{
  "model": "contrastive image-text model",
  "dataset": "photos of plants and fungi (iNaturalist)",
  "train_examples": 45211,
  "image_size": 40,
  "crop_scale_min": 1,
  "horizontal_flip": false,
  "translate": 0.12,
  "cutout": 0.25,
  "tokenizer": "word",
  "vocab_size": 1482,
  "loss": "softmax",
  "embed_dim": 384,
  "encoder_arch": "convnext",
  "encoder_isotropic": true,
  "encoder_norm": "layernorm",
  "encoder_activation": "gelu_tanh",
  "encoder_mlp_ratio": 2,
  "encoder_inner_norm": false,
  "encoder_patch_size": [4, 4],
  "encoder_conv_stem": true,
  "encoder_layers": 16,
  "encoder_width": 256,
  "encoder_kernel_size": 3,
  "text_encoder_causal": false,
  "text_encoder_width": 192,
  "text_encoder_layers": 8,
  "text_encoder_norm": "layernorm",
  "text_encoder_norm_position": "pre",
  "text_encoder_activation": "quick_gelu",
  "text_encoder_mlp_ratio": 3,
  "text_encoder_head_dim": 64,
  "text_encoder_fused_qkv": true,
  "text_encoder_bias": "none",
  "text_encoder_qk_norm": false,
  "text_encoder_layer_scale_init": 0.1,
  "text_encoder_parallel_block": false,
  "text_encoder_inner_norm": false,
  "text_encoder_positions": "rope",
  "init": "kaiming_normal",
  "residual_init": "none",
  "optimizer": "muon",
  "muon_scale": "original",
  "learning_rate": 0.021,
  "momentum": 0.85,
  "nesterov": true,
  "orthogonalizer": "polar_express",
  "adamw_lr_other_params": 0.0017,
  "max_steps": 11900,
  "batch_size": 256,
  "epochs": 67.4,
  "lr_schedule": "cosine",
  "final_lr_fraction": 0,
  "warmup_steps": 2380,
  "weight_decay": 0.01,
  "adamw_weight_decay_other_params": 0
}
Rows from block 3 of the image encoder, named by matrix and row number. Rows with one number belong to one neuron. Each number is 128 + 32 x the weight over its row's rms, rounded and kept within 0 to 255. All counts start at 0. Numbers have three digits each. After the name is the row's rms in percent of the matrix's.
# fc1: MLP up (encoder.blocks.3.mlp.fc1.weight, 512x256), inputs 156-207
# fc2: MLP down (encoder.blocks.3.mlp.fc2.weight, 256x512, transposed), outputs 156-207
fc1.304 100:130134143152119202096100119148129141071120139055206078124145172156144128085138153094114080150202081165081146057108112096153154199147138169083071149111123119
fc2.304 095:116179097122115185121071075152144113088144093178093076119127142101181118161087168093107149101096096139094111124118163134125108106088117041137188165139149159
fc1.305 109:078119115174096112122123141107124080145139129131088107128110090103138108102204110179133127100095026109120193109111103124124109095111106140134110145142134185
fc2.305 108:137159113149167162155107067115150151161103133111143103072104157168182108146131134133141139060079109141181089129093118111068139143148125067129110140157142125
fc1.306 100:110153058136097161106118108097164194115116140176112146123149156159133212124159097144141057157121152176184184137113137122111169119109070156114124130116161092
fc2.306 096:123128141169191105073097112105142154138110156140125187182121136139078154126074135152137101117092205101143086187153094115075127105167177163151119128033084136
fc1.307 100:109147138088165124113126148136175065181135189174126143094122106197117115132163098122132136077152125151191130093197072123118115159125162132176098147169127169
fc2.307 105:109102125087150133185134171058109115165083153149110138168149094073152085096154177121118111151048149144110116117112067089084132125136125128148161203108181125
fc1.308 095:126124136143166136115111146080113112153166098117085129081138186115073163131084089150139124167129132159134106127104118114146106121148154087102141104081137143
fc2.308 096:139150166097086139123147116134025133075161138171124100119092108223116128131132062178119136130082129104119141109088152126109145098135136147120175126096161146
fc1.309 104:093111134086133149140151144191134115091104113166184088179138180085177180168067112121170117183156100145150112139137144104140127142133155096178090171135089121
fc2.309 094:121067107107180088162053167137104111095149173149096121126114064109126172153153142120184165111166095189100102142202150142148196069102149156120157121124156162
fc1.310 111:140138057109165098106190111094131144145135116133110102154104131148140081074157111061176121139176132132104143201129160101073146179154146110066130099182148109
fc2.310 110:105076135114090121111168140123116071165097141195124076114114162104130099105195141107156100104107150119125146135143101146084146072133123083140099123164151125
fc1.311 110:091146114070153086139125142043147155126133145110115132075151131177165176085117079153155101111143123185148154144121082093107082119133145104176095108058121155
fc2.311 109:118079126126102107118123066132105136136097165171155089138098091145130100123121086166135101090167098123114118105164129087103107126123093109197142153119088148
fc1.312 102:096098105210115156104119139102145147118153135089117095123119119158072168091130165129105149131132154096136090117131090187123137090133153113077137117157114139
fc2.312 102:126098099160135120152149142179160114141086163138117115084145138113116135168114079133164138108128114114131174111173164122155177144152118146085113151120145092
fc1.313 097:148149078137166123165165087109102099175043084164110084093151184100092112088150170137115061172087121175134124109114206168160159135163124166132155136096135156
fc2.313 095:124163125115122110240137141113173171162112135142186057146148185146140114207141075140150115142120097147159178090159099156155170131161139142122138097099122058
fc1.314 101:133083097188132093097219148123112152123130046131120138147138052110104086101124136086109120168143133136120132102115104150142169110110108124149162123151128128
fc2.314 103:068135144192100138174105169089144180144117144141159079121162185115141097161135148190160144177115151108075075102100070112116128106131123135132121056173075146
fc1.315 091:149136114133100152113117140176121124130071132136111152092076077080170106141148173134164103152124106121080123118114157165119133094122134141149186127113156139
fc2.315 103:112140118204151137164148132154135133119106097125103149127130180201164146111184087159074120146143082088132109107077139130071084084183100160144120100155162097
fc1.316 093:193067206146123182150182131080175136066100050107152085124128147126110102074186169129108122152128163167107143096124160133104164097211052134076165136078114130
fc2.316 094:148121104148133171126197156131124167110164108102165087120169118118121071143159141091102120126111133135109144185096124200106145159146188125134131116103154140
fc1.317 100:094135127131147110079159133159172158146113106167138180184086137102107149098144118118129119110128140150116163140072117100127120112146113166112120108125113148
fc2.317 101:105118104108108116107150128116128127130123156089191106162131157099135147040146104176100137175096180075107173127139063145156147121119159133119160172063122138
fc1.318 106:133128123147167142123158078152167179096084172149101093209112129082112135111105128084140133124074110120068145109112139103112128168080143101142071121124156124
fc2.318 111:083130223149131122089120080079125120106149131162083154165152138126078144169072164149070109105126132115118161143124079104104175162171145131170141154068131139
fc1.319 091:166073143132135164100133167123121107109142087115148077101143176078145124104123147124124120083116048153135126099183135083137138063091139161123104135161166140
fc2.319 095:120120100154204105113134158150171102151160145102156095123141144058149124115149124155125092094167073137116108169104107153143094127172154149157113110099179171
fc1.320 104:115127107153086101146123100090093065205178147137135154113142169146105171142129164073143108117180097114123097098156104100145127146085156110141128126168152102
fc2.320 100:092111097103096153085061129107128073172107089105154155117109162126109111141147084132166105146185107116130148126087109082123108145121068105128152112109119142
fc1.321 105:123160137146162109163129131081137095105138102149105125139207146119129133196175049139107109178092125132084127142097086115114213140121128161104202138156149081
fc2.321 106:114118188101121128138109138169077134061088110112170141091103079117191182110195111174103199094126132151142080165113134104122088121131046136102130127121168155
fc1.322 108:113096162115121062196162126147072105123099087076148138131123151148120164117159131158092106097142107134128126127142091170130160104133197156146095179105152140
fc2.322 108:140111111162110087134126132141159151078147131152111137119129129121141126159091118111182085161183113079159129124115226185137078127144097113184122136101186196
fc1.323 097:200124118133176110119176140163123150165109137154116134164112111077126104113107136095077154116125126151132129072119122121103151191132139084164135136124159157
fc2.323 095:120127129149112164155044179133123097139142182174102133156098106131162086098111153105092109111138076187120160131139139116128153127171160066079167150202101150
fc1.324 101:228113105129152092115153123162109158129118163149122104083197113115046135156120114167091146182192165114115122093128115097129131121095182081136161131088097128
fc2.324 096:148174127113101162095109154098138161135090140127079119122147152074197173112086139110115088125094125156102125080140119087088076170115188083127150114094145127
fc1.325 108:121052160071139096087158124126109106117138173138100156107134086135127115134196133127106189112136144181153137116095144114210128140059126074056129141127139134
fc2.325 106:135117098133155092070078167112158157102114128099158133136074139179171123130106137133160207130100094077063151098124064143161118170077150150154132112189141087
fc1.326 095:053135136144156112115107090084169127117126098143157156162149138138117144151145161161120171093136113106110161108150094137149103133114058130097100126130074165
fc2.326 106:129146136123194100117122112084094120165153092164152074099138132096141166133105193128065107181110100112144122186062094147137136155155107141165114149144192167
fc1.327 101:192130169165102158146110152151147130151101117142095101127168086101113117063093110142110128189134102120149117117144130109155194185160145076115176100174075105
fc2.327 105:193103179161136149110161158122105117134094102124156120154130171122192065122140169172032130083183171106085122124117091087149167088083102155175086096124099105
fc1.328 103:083130148099092093123153118165124176135130109154107179111167195125190174192066099118145158081177167109148114129113149149112099100131158065109177144118164137
fc2.328 106:116114217145149097098129178166124142174082073150088135042142081149128110113165098135111114139133130102160130083089129179099148164150158104123128164118130178
fc1.329 097:116142121160175108118114109146195197168197104190112156098189124132130145160118086104118129157139092078069115140157120062185175111139144131157127143128118170
fc2.329 108:113106093135114088166103103082063131120134129109182093167151107138113148194167186148092144100092167101169174137149109090079117135117090126150180126145136133
fc1.330 106:186094160135149160153172100090128106080188125142135115105079084168065146155113154074113127165101119084132164147138082118104098164151119135160123147129120146
fc2.330 106:060135150111094146157125132181109091147196141129161190172077114137138143109147123067107119089169154096101098136101118134104135142112137121182079053115161168
fc1.331 097:074151122091121149124144133107087169101142135089124107142107129029149165180156152182128121136174174100085185093122130125189098116192105093134139118131117120
fc2.331 096:165141142118130124134058128135145157159217125090166101067138129059139088087111092138124126106175149147144137119128186116136150121168080148088161058109163089
fc1.332 104:120095118125091159128092094143145118164140121132119072103157163116128152177112140138151134141107108107133117148145203109123079129116162150131115155077108092
fc2.332 101:152104160144114127101107166149073169158121087157170129159110167076054133149146116045169144068096185116174107062169117111125118131093098136081154085141180143
fc1.333 095:139103111039122073145141174145112158188120113104142094142192170125087138095106101146112130161110160149069103104137184162093152148193136179172107169146164131
fc2.333 090:114069121098166107126156099118136121123112126118056154101075080140131140139097114182114121170174109134155148109074144167201138131166097113189155145128144122
fc1.334 100:114088163082081177150222128140145116161085175151172096121130106083153147126106070141115128098139165156174119148179134119147086108108169133133155112086102137
fc2.334 098:114129139095127129114146115113132130093150140105119094124096137171160129136157110134117146086091133106113099048126148097036079103088133167112153070111130080
fc1.335 098:165170092097094111118091111109115112125135117129135145095157145128155104140099136119195176172094128140145126102164141142151145177088105100095141099100074154
fc2.335 098:169152114172135151158118200189045161153116169153139116137094128149148117138131075139122102155085129113145148135124124117146127169079112157085118136131099216
fc1.336 094:062153144162117066167160176123100103127123121107136141064147112110149181184132110187127137142128116127126090130148115189094143113099126120116096123127150160
fc2.336 095:137166105114137112163099144149169092145159167053115095150076130093096119105135052124143129122126169155142069177099078119105141126101120110062107152112120079
fc1.337 104:171142117167148098107103143069133152121088134129083113051119140069130148112113116107112147112126135121038144109163116147080163169096097112128151096095106161
fc2.337 098:102150094107091077103123134074182159181089124149166118162094152136105140148106141105121144137099080079094136122179139167102109121122162123126188108092134161
fc1.338 108:124121159082106123111100134147150139108141141089056149120147158074099040170158116089116132156071060183149178080125159145150133137136060133082166182121126137
fc2.338 118:172209163184073124083153117089129132105111113123136159171105120184109097094156101138133123093169139164152038092130096159171165144136135078145158130135157082
fc1.339 101:146123140133078137066159123168119153118059115128126177127164151131137122122132135101134132121160128126139215111120147111130114115137141152129092184113111150
fc2.339 099:145102088162076144097123075099151150152141092173186138115103033130128174105156107086161103066142108152108105118161146142126134167123041118151081189085145119
fc1.340 094:126139126120172122137101171159104106121135159130115117155029117152113125150090111165164051110142160170088173114150183144041133175228116158115115127125107163
fc2.340 094:150141144161085171154099110096182133072216182134153124134143143125162108083082129128135126140145097103089127092138174127139097093135091116165138084121117083
fc1.341 092:159126103113121124129087091134104122134107103169055116104155127147130112075080124084166112112126119073092103193160191055093158098096132170129097124117057127
fc2.341 095:120180111157150191098098092137119135183130152127144128105162161147131130161090122118140132079069155173100050122118118164139108105136167073095134116138112097
fc1.342 101:111134074099147080082110136146144114142153106179127124169197149118127124173160159140114142157180133124177180152136129093112100108171131179130162111151104138
fc2.342 094:120160106134064111142133150127146146199170146146095226132091214114114118074148126141135110170165168112167122150172109122161139153182111184158102204092151139
fc1.343 093:130106140132131105147176139104058149142117159078126106077135157113142104159166137109118088102104167137147137140163108123075150109157116133141093162149078126
fc2.343 100:143133139097117122091080155096131120079118135128129130094147084100162128115139066089085159080142157096129058114178117164148165139124115116166079199113146115
fc1.344 099:143090117132115157109137108171126123115055119109130151143174099159117137004101115147151141169067092120171157124145142157130096050155173115130125149121146129
fc2.344 096:136184131140196155124099177207135134171185137101110102160138114142143209130171127128107122116123184100065161092124174114124123125094162154107134108179125076
fc1.345 102:138066093120146161131120124094135173088089125118092143129150153133075121130100162120116164146161119119182137114138090147085126162141137148114127104128181120
fc2.345 102:143043145127061077130087118123073091063135132095161163079159138082102098141135133092107170109134118132194112087184090118133120167102138219165129119100162132
fc1.346 101:050138108169086136049114107066076113124138088139112151144086127152142137161135056101138155161082103152138156177160171121052177114173130153123160130182109134
fc2.346 100:127159133114120135070114137096087126109149142182080139130129167168090104145153192144143120175127102166132120147180184165114110151159127129153166097138120115
fc1.347 100:080144146085153142155101091183094109111152099087072095176121044145112142127162125126130091175147172121134141099141098112135134149065123094153143174116179211
fc2.347 106:069145135143159178150065154155134108143125094168117133148103107089079069158115151102136182099080116174144147126166083118099086139131166113164065118142155090
fc1.348 095:153081119119178102078137151105125091127104154140132100147176124149097189138135123116141093179073176180152133130155139116133119153182105139094116100148110078
fc2.348 093:145136118148138177080159119121087146183171138093109125173112122166184112125133128112124139117128130153146150153151083141182122114129185153114103070123189117
fc1.349 095:173091096193161126139155139083124063129188083120134127150137154171055101133136129105149081111176166080142153100158158118114108171204147117128068124165140118
fc2.349 095:130110177111136071110143127112153091125082112160116081151139129141128094111122098119152051100168130137130132218097148121158111127109091133125150107131110132
fc1.350 101:154129172129095185142103109129113146139144114127087118096146185161044101150211120162158114169069109140126113143136100136073099100118100137134121106109144113
fc2.350 105:176175135100149077151097092152167121096164144149114133150157121112153203053079148139108068197071082137161106077070135129108093127090131127192082101132164130
fc1.351 104:161130138152157136176120142159104063127123134110166171111106091171130104114167185104107118165111083179156087129125120125195138093136144027186088179085155110
fc2.351 099:076100129151160133124082140163125169130189138181117089103113165122152096192173122136103073139164183067154162109087120136180131118147103130094154176173119118
fc1.352 096:112149127149122169169162144169114209116107142108095098124124065147182081119094063144112131120093124150113154120138122105107102207099112085137165157127204103
fc2.352 097:181124127096082110147101157129104131102138111180105108058207150162091147149128064130136076116114100099093136145180145140112133081129136084198116114192123116
fc1.353 096:124117115081122161100091127146141147092114095151148189129138135112100137133117129111112140122109115125101125103179078142125132111147089113151127133126095113
fc2.353 095:139075157114189116113141155109180103125124168116172150150121120108090146132060158093136129088130097151156080119133169141140121102093156135154173105146075151
fc1.354 097:101134097135069165122114104108131099093204078135087095200082146139196116142173143153116163179099146185143093136108122100170119127169100163101115105124193145
fc2.354 098:160107114144052120138148132127148168077116092103135201115105090141098111113134148079113121133115159134153116104118158093119122124164134159176145152153116127
fc1.355 105:094095144153063129101126063150074154119153116136199141129137135102176220157156150115154145088153073081168139197141180134061103096026112177134106130144145130
fc2.355 104:122129150114124100098083096098119129124171088131094096084137187164121186131098093187191096084147110127135144190105127181079134091088142141188156140105133087
fc1.356 097:100145109151146165095148120197065150117182149108135140155112132136132142110119111132098114144150097172125159107099208169036134105172114124107139177107125153
fc2.356 104:099155171112131111161206100145135141122146145142179115154132106155159118145155154143159127124159151139082168140199084096059147105161148091103222102105217167
fc1.357 110:137053148140167147183119117163128190159098073092167133193088122151138113112132122144111140080112151170117137117092117080117178155077152136093147144145057164
fc2.357 104:163070106119125138145157157124146155141097136132146042095132132190085155132112109078108153139131131120138098123183108085093145100136160160084085108111106089
fc1.358 105:138110073110181202062141061146126107146057084084135132116103155097104124131110120172185082165106107144037150155176167139117153197161115112162143151113153115
fc2.358 102:123148113134182170155118118164126035119076130199147147159150115163128071080143096175094139113154090122147119092156144151074156110128165106092187121113181161
fc1.359 096:086165148152105154158116146172121081101123131142119114149173127149147106119169051106077084143101112106210101165091129142069158084188072098176154145087051107
fc2.359 096:146137089169140155165143119099122134107152161058112116119114176180146132115171192118124137144097149148160118120132153178111146137100098115135137169077125086
fc1.360 094:120169110146108150070122132123133134136159104202149123143103158109108064149103087103105101223155145122109072128127164133149103144025105129109123135080105122
fc2.360 098:155105084078153138106099194087178173143153136122104102047139086179148186127189093140147116118095109144139137109101158143141137169141149103145168094063162148
fc1.361 109:103164075188142103158137152135111100125155108160071184146104114101114149166187150118193143127146176110084096168123124124167098110184115112073177157113119109
fc2.361 100:104172192183098184107099135114125144096072078139092097101069146148099130099189134083105131173176146116125092162124148160188126132158112114081121122152114077
fc1.362 108:120069117118114126148107083090126094175077182190172083166112131125110157127109071148169157140192111119156097164148055149101110158120144111195144135119133143
fc2.362 100:116113132141138158146113128148140103143107142186096136141115104156097085118147146114132080142170084147208115132091148119102148103111114170133143126157152122
fc1.363 091:146163093120119123104102095098163083052133107100103172172104087123176181111114131142071155128113132126083156114090153163124159064102106115111105137116113128
fc2.363 091:145160089123134124137151152160139091172174095166128154102126101117116197179133105125156098179101086146090126103136192161160123119135150130146084157165096099
fc1.364 085:111178097144061114128122167136113138132093127106108124165177141094095118149154201140171124095139136128123099103133164123155134137067170096163120123161139141
fc2.364 091:159109142227133106139111159127129132162126115141109176147130066157139098107162163112140099122104139040160176093142081180122107113167199112154093153185090137
fc1.365 095:155118113096153141123222200163144136129146194124106113119159106100127178058049160134157138131080097084071080139127121135166153148121094082153136165102191187
fc2.365 101:139135100124171109132090186106113119146210153127105110178041159132124135136133094172066109119157104157093135154148172130143140133143106120126092141109166148
fc1.366 104:140149093123149122122164183156157106159113141127158123163114124103177163131109075143138132060147137081087131108112137111098110141096156170140149150124114096
fc2.366 096:080106097137111175142143106094100090111115130101153185113111191167113153137120167168117154160150105130132120177074194151090145107122144139106087182131131146
fc1.367 104:126140128067092152158035109139106091102211142150118106100102118086169158083150105095129139118115084148114091175073196111105152151088128140099134122133111144
fc2.367 097:057147178129131136152164137129130111107155174126109155144125114164122103107130068218143067136105073101165110103143153161145101115107127143191104130053115180
fc1.368 105:135109116125093161106103112103186131155092087180126096116118139165168168124152127095159153127102106092170119087130113096090065163125107132122085093118125183
fc2.368 100:145101116151130088128140131096144175167131109109097133131129144131110150116131087129129123134135150150127106100135107089154112167105151164156139162124124123
fc1.369 096:119207175121154150105121135114141113200127149138161194121144152115116078158128107078080156193161152091149139103138143165103151101126176186075147152136167173
fc2.369 091:096109138087082070103078147122074116157117125131109149129150076142056124110117109073113119151134112159105134159160070167156105199120097099093115060071096112
fc1.370 102:159121095156137135102096092092092065187155114099057231111153092112157136107094113116124102158112130140145097092156115127122097096131080147138124175212141139
fc2.370 100:083129096063149084200137118115163146150104120129115112160128103151105099130158115182111104087133123161194121099111107138134115129092045106136138114100113146
fc1.371 092:109133160085137151130148152153153131083124140137162084115153135095078159083110130120132058131141107194050102117157150151158133149112196057097134183113118080
fc2.371 094:122148178163099120164131089191160121124136114164180176112159145175083124154124175127083119037146085149130111062063142141148142203194106160143142125156139130
fc1.372 090:154149114100160125098107119123120167118130146089149113150118148104076050058062113110080140158144083154160109173133112081113141137148084060109171116194113104
fc2.372 093:131159118118131163071143143138152120051128138110157107142133185100107105130168142164092133070214195180127077080164164144140110100106175170052104135172139146
fc1.373 093:149130175159088130157181141111168184106155133093134111137108142087175165128164103149159159089146140138106159120104140086096141187121138156071120060131131094
fc2.373 097:051111108122122158123055147121123126171135182119183119171141154166134154102123089151083174111116180092106088089120106129153108169144151149123164119112130161
fc1.374 097:148147168094113098139109131046100118095117139133144146151149138134126084133109145168097173131150176129143160109159137143085145130126156074101134137166067186
fc2.374 097:136159058084113114132137060101188148129072146188106155123139094129133125177142160083133096145179093116150133139106116129141144089115087107191120166100143110
fc1.375 099:107097139108112171086076156148110139151139114104135077163074113121126090096126158108105115165186133086076134137135131132122175169133119147119138160083110086
fc2.375 105:148146154122119137098136105093129122104149085097108120118154073128140111140126140104122085158102120181088127130130081100141128132108179117172141149128189127
fc1.376 094:177108080137117097131128146170121134151166102111095115199125110100176149086079090144169107118168125111233155113161115143178127083111129102132101162173190141
fc2.376 113:132107181139118138162109141139072138094068123073112182120083094101140124088103165115080086134151127083120148115154092167183147112120074141117059145098053178
fc1.377 093:146102156109117156195071175156106117091127111167164134144139129098115158108195126114152089183106130127105112117127192213103159088110117098154084170155137083
fc2.377 090:114141135097102057141108136111114102108095183196133181172097185135165094148139116129069137125130102084126168107076064096116117104109125123103103140157134163
fc1.378 093:174173138134139167136058140135143098155113142141158093131115093109163170164105176165085151114154114077144166114115154139132116180101109096148159159119119128
fc2.378 091:147105112159120098078081150101179090145093082108147158142131143184162144135107097119170117079133117144122129133129158134173139134172095158102141097112157134
fc1.379 100:133139155116155156150092047098144118122149143206092144129140138129111106164156140082143091142078100167138115175152091150130131069108080138130101166085081132
fc2.379 094:100162124120129078128148100155127127057078117128166134090136111132166108135101094124092145150127142120117101148179181137186161161124171166081146130143144134
fc1.380 103:157157127072153172159136093128171115097155135169092161128179128126123108165110132117119115165142183111125055046172161156073176152126148145061104103170115164
fc2.380 104:183139134110209089122116121114149154148143144158134172144148152127145108163154162083108158166179120115111202073114216133120204157076109116122145034182120175
fc1.381 109:172082140085136130130107093095194074071067105145169187120138080095151124173111123187142150136064130154113143161127087116138121076156174127113149134143182145
fc2.381 105:086193124158156126074175127176188093144070137115082174133132132091129125116101086104095104152106112137123138093103133142093084135151048108148183127138121110
fc1.382 110:148117065105112168127157135147113170114156118097153158139068148189110060121122155113181114123145087096143142109120112163086106141114151146171071124174167205
fc2.382 104:091107106173155112118101148147150154165158090114134185152134092106136145106139098060163099167089112056117132120120098118118131156100122108168083131103193087
fc1.383 102:125192134120067125099223157081091110127102147152134135118099097145118176143138097114165110134063120224119053091101122107099114145134140153094174100147096102
fc2.383 103:134064163134096090129162099143184147137080087085122076177118140124063111109139122055137134173120151106143151117081154198126160093104142098130157137135088126
fc1.384 090:062077136081134116082104077076108088096148106120046144173167107141114145160177166130100143168168132087150148066124113108130153146097132169170178102149083172
fc2.384 087:155093102143109107133125198099155066097159093104217162118110141108140106151092090116141100154152156157153079174155089133083157177069161198152141133091098130
fc1.385 106:136089167180111178121130080098165116101115144111168074172212171146117129103140111098144109162141120071116110182095117146159076094098168085155121162182115148
fc2.385 101:146149144120129118159131167116110153162123137158065127197128134102165118123120097119194149158079135104090109111136152178113163178097104083143166131144074104
fc1.386 095:098131138112107113117156106132132103168142117174105121161112065188083103064143090027093139132169142152115170178114102121154095116143086100090129201077126150
fc2.386 090:165138188089142140090122119169119133118103082156138076117081118131127119092121160132111068149082112132134158118091143130104134142181166161081103104117114084
fc1.387 107:146114108116157167133090088133159121164156130124121096155122137132158112130086161170121101086167197121167117070144120128087138157113084144184151137130090095
fc2.387 100:136133119116082089102175112138103115134142069160140134089153124118148110180108060080138162128177155092117130095184073132116153148098109097143207105115157181
fc1.388 103:103096138083198185189109102087151086145130190108127168153105082146078102089154121106144113151092152134104085155161079068092114124166122088143148112105086080
fc2.388 102:104170094177114098139114144097157167135156043095145095149147097151111173109137101114149180157071109122144097107098094162056201152123133108097142146127117189
fc1.389 100:146108129153155136129186079130128117138106133154117202111101182136127149145189092127150145104116097141112122167175156166117129137096161109114134079116078118
fc2.389 094:119146130139158080117193113169124107157121153122142128150093158138150164182137087107093151155142156127141152186117167156078095137101202124167080105076163141
fc1.390 101:148091155130106097129079117095089144160123164139127129161137153136117048111086159084125108109168100148151152157187124168166125170134188092109124109102119144
fc2.390 102:126160118160182140101089145125141070135145113148101113119163126161094148116219171169112109083144155103131081106135162117133130161108083123112148145159135114
fc1.391 086:192104101077111139157187157191143171168156157163130132171123109176120103121087143132107086149161116132055138123127136153103126057107132093136107184154126108
fc2.391 098:107117108099106111185170140082150093144123153097144134123195085156179163125141126141102139171176186089075184152174073147142104089144122138159069115165163109
fc1.392 097:157111163136131123195154144099158112142172149095143117115127123128082156127131177180103125069183148155105148137169056162092097113192147175104156138093112122
fc2.392 104:116145209141127151127111167152132165078106113108131123095109134063097100120081113120085112131129140112131147123155124156172146163160095069127125070111108085
fc1.393 105:088101105072190118110165162177175158123138077119125127156059181153154175071141109133141114113129109146138070107148146102133117169157107155105146161110132126
fc2.393 109:097130121129100157148104089148175073126160093152113122117104070168134156152112135159129025108089119154179129120145124146156171141147165180180170152118152086
fc1.394 102:086139122091105126094121143078107182083116138147116184146142122135139152133071162156130121132115096095137104160106144095137170085124109136124134127120078099
fc2.394 097:139113076139147138185088119125153139116180152150129104099083125090079115123093184118101164094115103112078166068121124111110158098099105137160153101152157086
fc1.395 099:089102081111122121151119070095116131125143187206126102195174182093124096102148077089069104135124203121077129139148127112178226171140139121113096120143096139
fc2.395 100:178141153134146152178132169152211111170127097184102181159165124146191129148147121135127203122067118152185131115140173090079104127132146102077118163141080115
fc1.396 097:139143095086147136139092100094145107119121159125162098133190147121213130130113161081096157123135070149144133153131199133105118146106069168106144166125124103
fc2.396 096:086107132113069167069057101108137129114150126144157188132136165126120085110141100124138139155170163173162114123137116098110121105128147164193120153112173124
fc1.397 098:150142177129144127161123112128137145108146106153125183139102128119099106147135076124149101149122056122125083097214081135146116165052113131133153154129157148
fc2.397 107:136121111174178098138144173146199137155156125193142111098109126188074102160147099141153118144134145086120083125168097117087112077143104104079132119118118148
fc1.398 100:162122143164093168104173163089162129167113103084182164088133102114110084175115109172083136136133117105131130140112126128100168132063102105172098127162154132
fc2.398 090:139144128120171124093103113107054084090137099116131116081158174141128148136098109098107196159140113083126111086156130062173151131102112156107112123158128106
fc1.399 107:121124124130144087152123125107115116145147109139097181165208071128107124159108116145173181184159158171152121093161140123157121131075126126100184116169110125
fc2.399 115:137118105165172115222115127131123095147153108160115143155126084131123115176137187092137120126076169154088106065186123104146119082103078129159168116107116113
fc1.400 096:083182145123132151096144168122105179108088107145135122083161082090105091158147182087041140129136176178094121081131145091106101144114049120175172176191081148
fc2.400 094:171109128102112141081089107138121131128124094151111108130121119143152146169130139115117130209087173115164105092137148125095162093111203226108139126142139127
fc1.401 100:138126062080144142158147162134118073135128153141151152171175170192119158060117146136142109136062130113120168109130132108066206145150074147126108071184125182
fc2.401 098:098113151165106198137132126110086126154169176155079211161170133174138067098138169154171107103076191108205121090116183103108148207111146171098140086117122146
fc1.402 102:066146160136183154149089169106117102133148151119132100144100119131152065153162109121133123134113078082148124111133112087183099154078146113183146162130102122
fc2.402 098:118097089123117158133127137080087099130143086099125193098103073195080099096191127135090140046167128129166115088154089121160126121145102126116136132203168156
fc1.403 102:129139132133084178081089167138154147193149109118112085150072159172110124129114155115139162190140049117034074151142082100106150157160154159199133155153138126
fc2.403 096:182074140137159131142160124108094048141130154091119098147114135134127051181138108040054146081172067114194155138178157097101107048076123158110131096118130123
fc1.404 099:186063077122115136141083109117164171188130151141160119135113164088132204097120110105137125135190112099083118115090143086103121106128115130087138182144119062
fc2.404 097:113096174122102149144128083112060122111156111136153136170135162149171199121127143150131110131175112102111111141102179137115082136157116108154183167161086155
fc1.405 105:104138123085112092165119094126124117162122088070131113160113108095138151049167155145066130089117119135157084123117138184141120101212096182137139132112109149
fc2.405 106:118204180168089123130175125129150174159086103178169149097190138148150166185172117093120093051075130180100107109140115112108111060068142119124138139147152143
fc1.406 099:100149128136151111146082124176120117189082131174089074118128070162084081051146101097090112149182149154078183118185100169097178181128154105077144134094081084
fc2.406 099:134158115128142112119136182150075077096064184170101136140068180143129140097089151111141093098172154084132106112148136098097145101144104117107144170087138151
fc1.407 085:076153144085102103089190064146115109152087113161042072090129111036157092060123112179141154150113096151113103128165129088135126139176139135206103121233143177
fc2.407 089:098056105108096183146138235161154118165185120128122096156107197087115106132209178196115112088133146118132116131135126138074125099128112115077124090166111111
fc1.408 100:117117105128080120137110142144125133129158117044161146120090053170113137142152057133151170091187106106117120124129156106117126172164101160190139128117161139
fc2.408 097:151110189120120119146109130098099087178155127113136091129119123167115123088152179127155163094155094134109120070116116080153120140055154097133124152119125109
fc1.409 090:136160116131048157068166116095156134135160098172105157141097139120092068114170126126142153160131114181138119133148124053058127172177180139076117105146143081
fc2.409 092:095113141151132144110195159100144110113139087056112171092071071095102110097122139128120082131134125162152093146149140194196148136166164127083135119104149120
fc1.410 092:132142111146159077141086088137097158178196070201118216128098080108134146112108085133138136153231091116148144177138181102144128097128138115112131132145102133
fc2.410 093:158121111112122126150109160121157135098089134122112081182142134136108123077125246118117136123148108166122108126086062145118145166160188116148065135146132119
fc1.411 095:129163158132066100143142156115166121082137140157107116234148135114153095150151137153149121091126108137187095062087143134144113105098140146134174169113147137
fc2.411 092:092129085143148111184090132088133148170113130188156163145116059079146161088142086134132120102128066099113168088138129203131148056116141110120098179167149131
fc1.412 092:132115164114049121133129105098150182126079109094040096112167095145136136132100131117091098109071170131113157158154141131179111140113167133176181147105098105
fc2.412 091:177088134093111108144161150090113113145103106170138083078144121075149095156108098121136091106152153115184112206106160105178085133125162131078150152157108143
fc1.413 098:145145134141121075103128143158067117153181126108124140113108103124180116110174129148119130099113057131096115108115157051117179140112164123113093111147123109
fc2.413 097:194147094128134132128122131119109145094169147115098136070138097186096124144104122158154168131081131166107135075174156159129127098125122118150063113159073103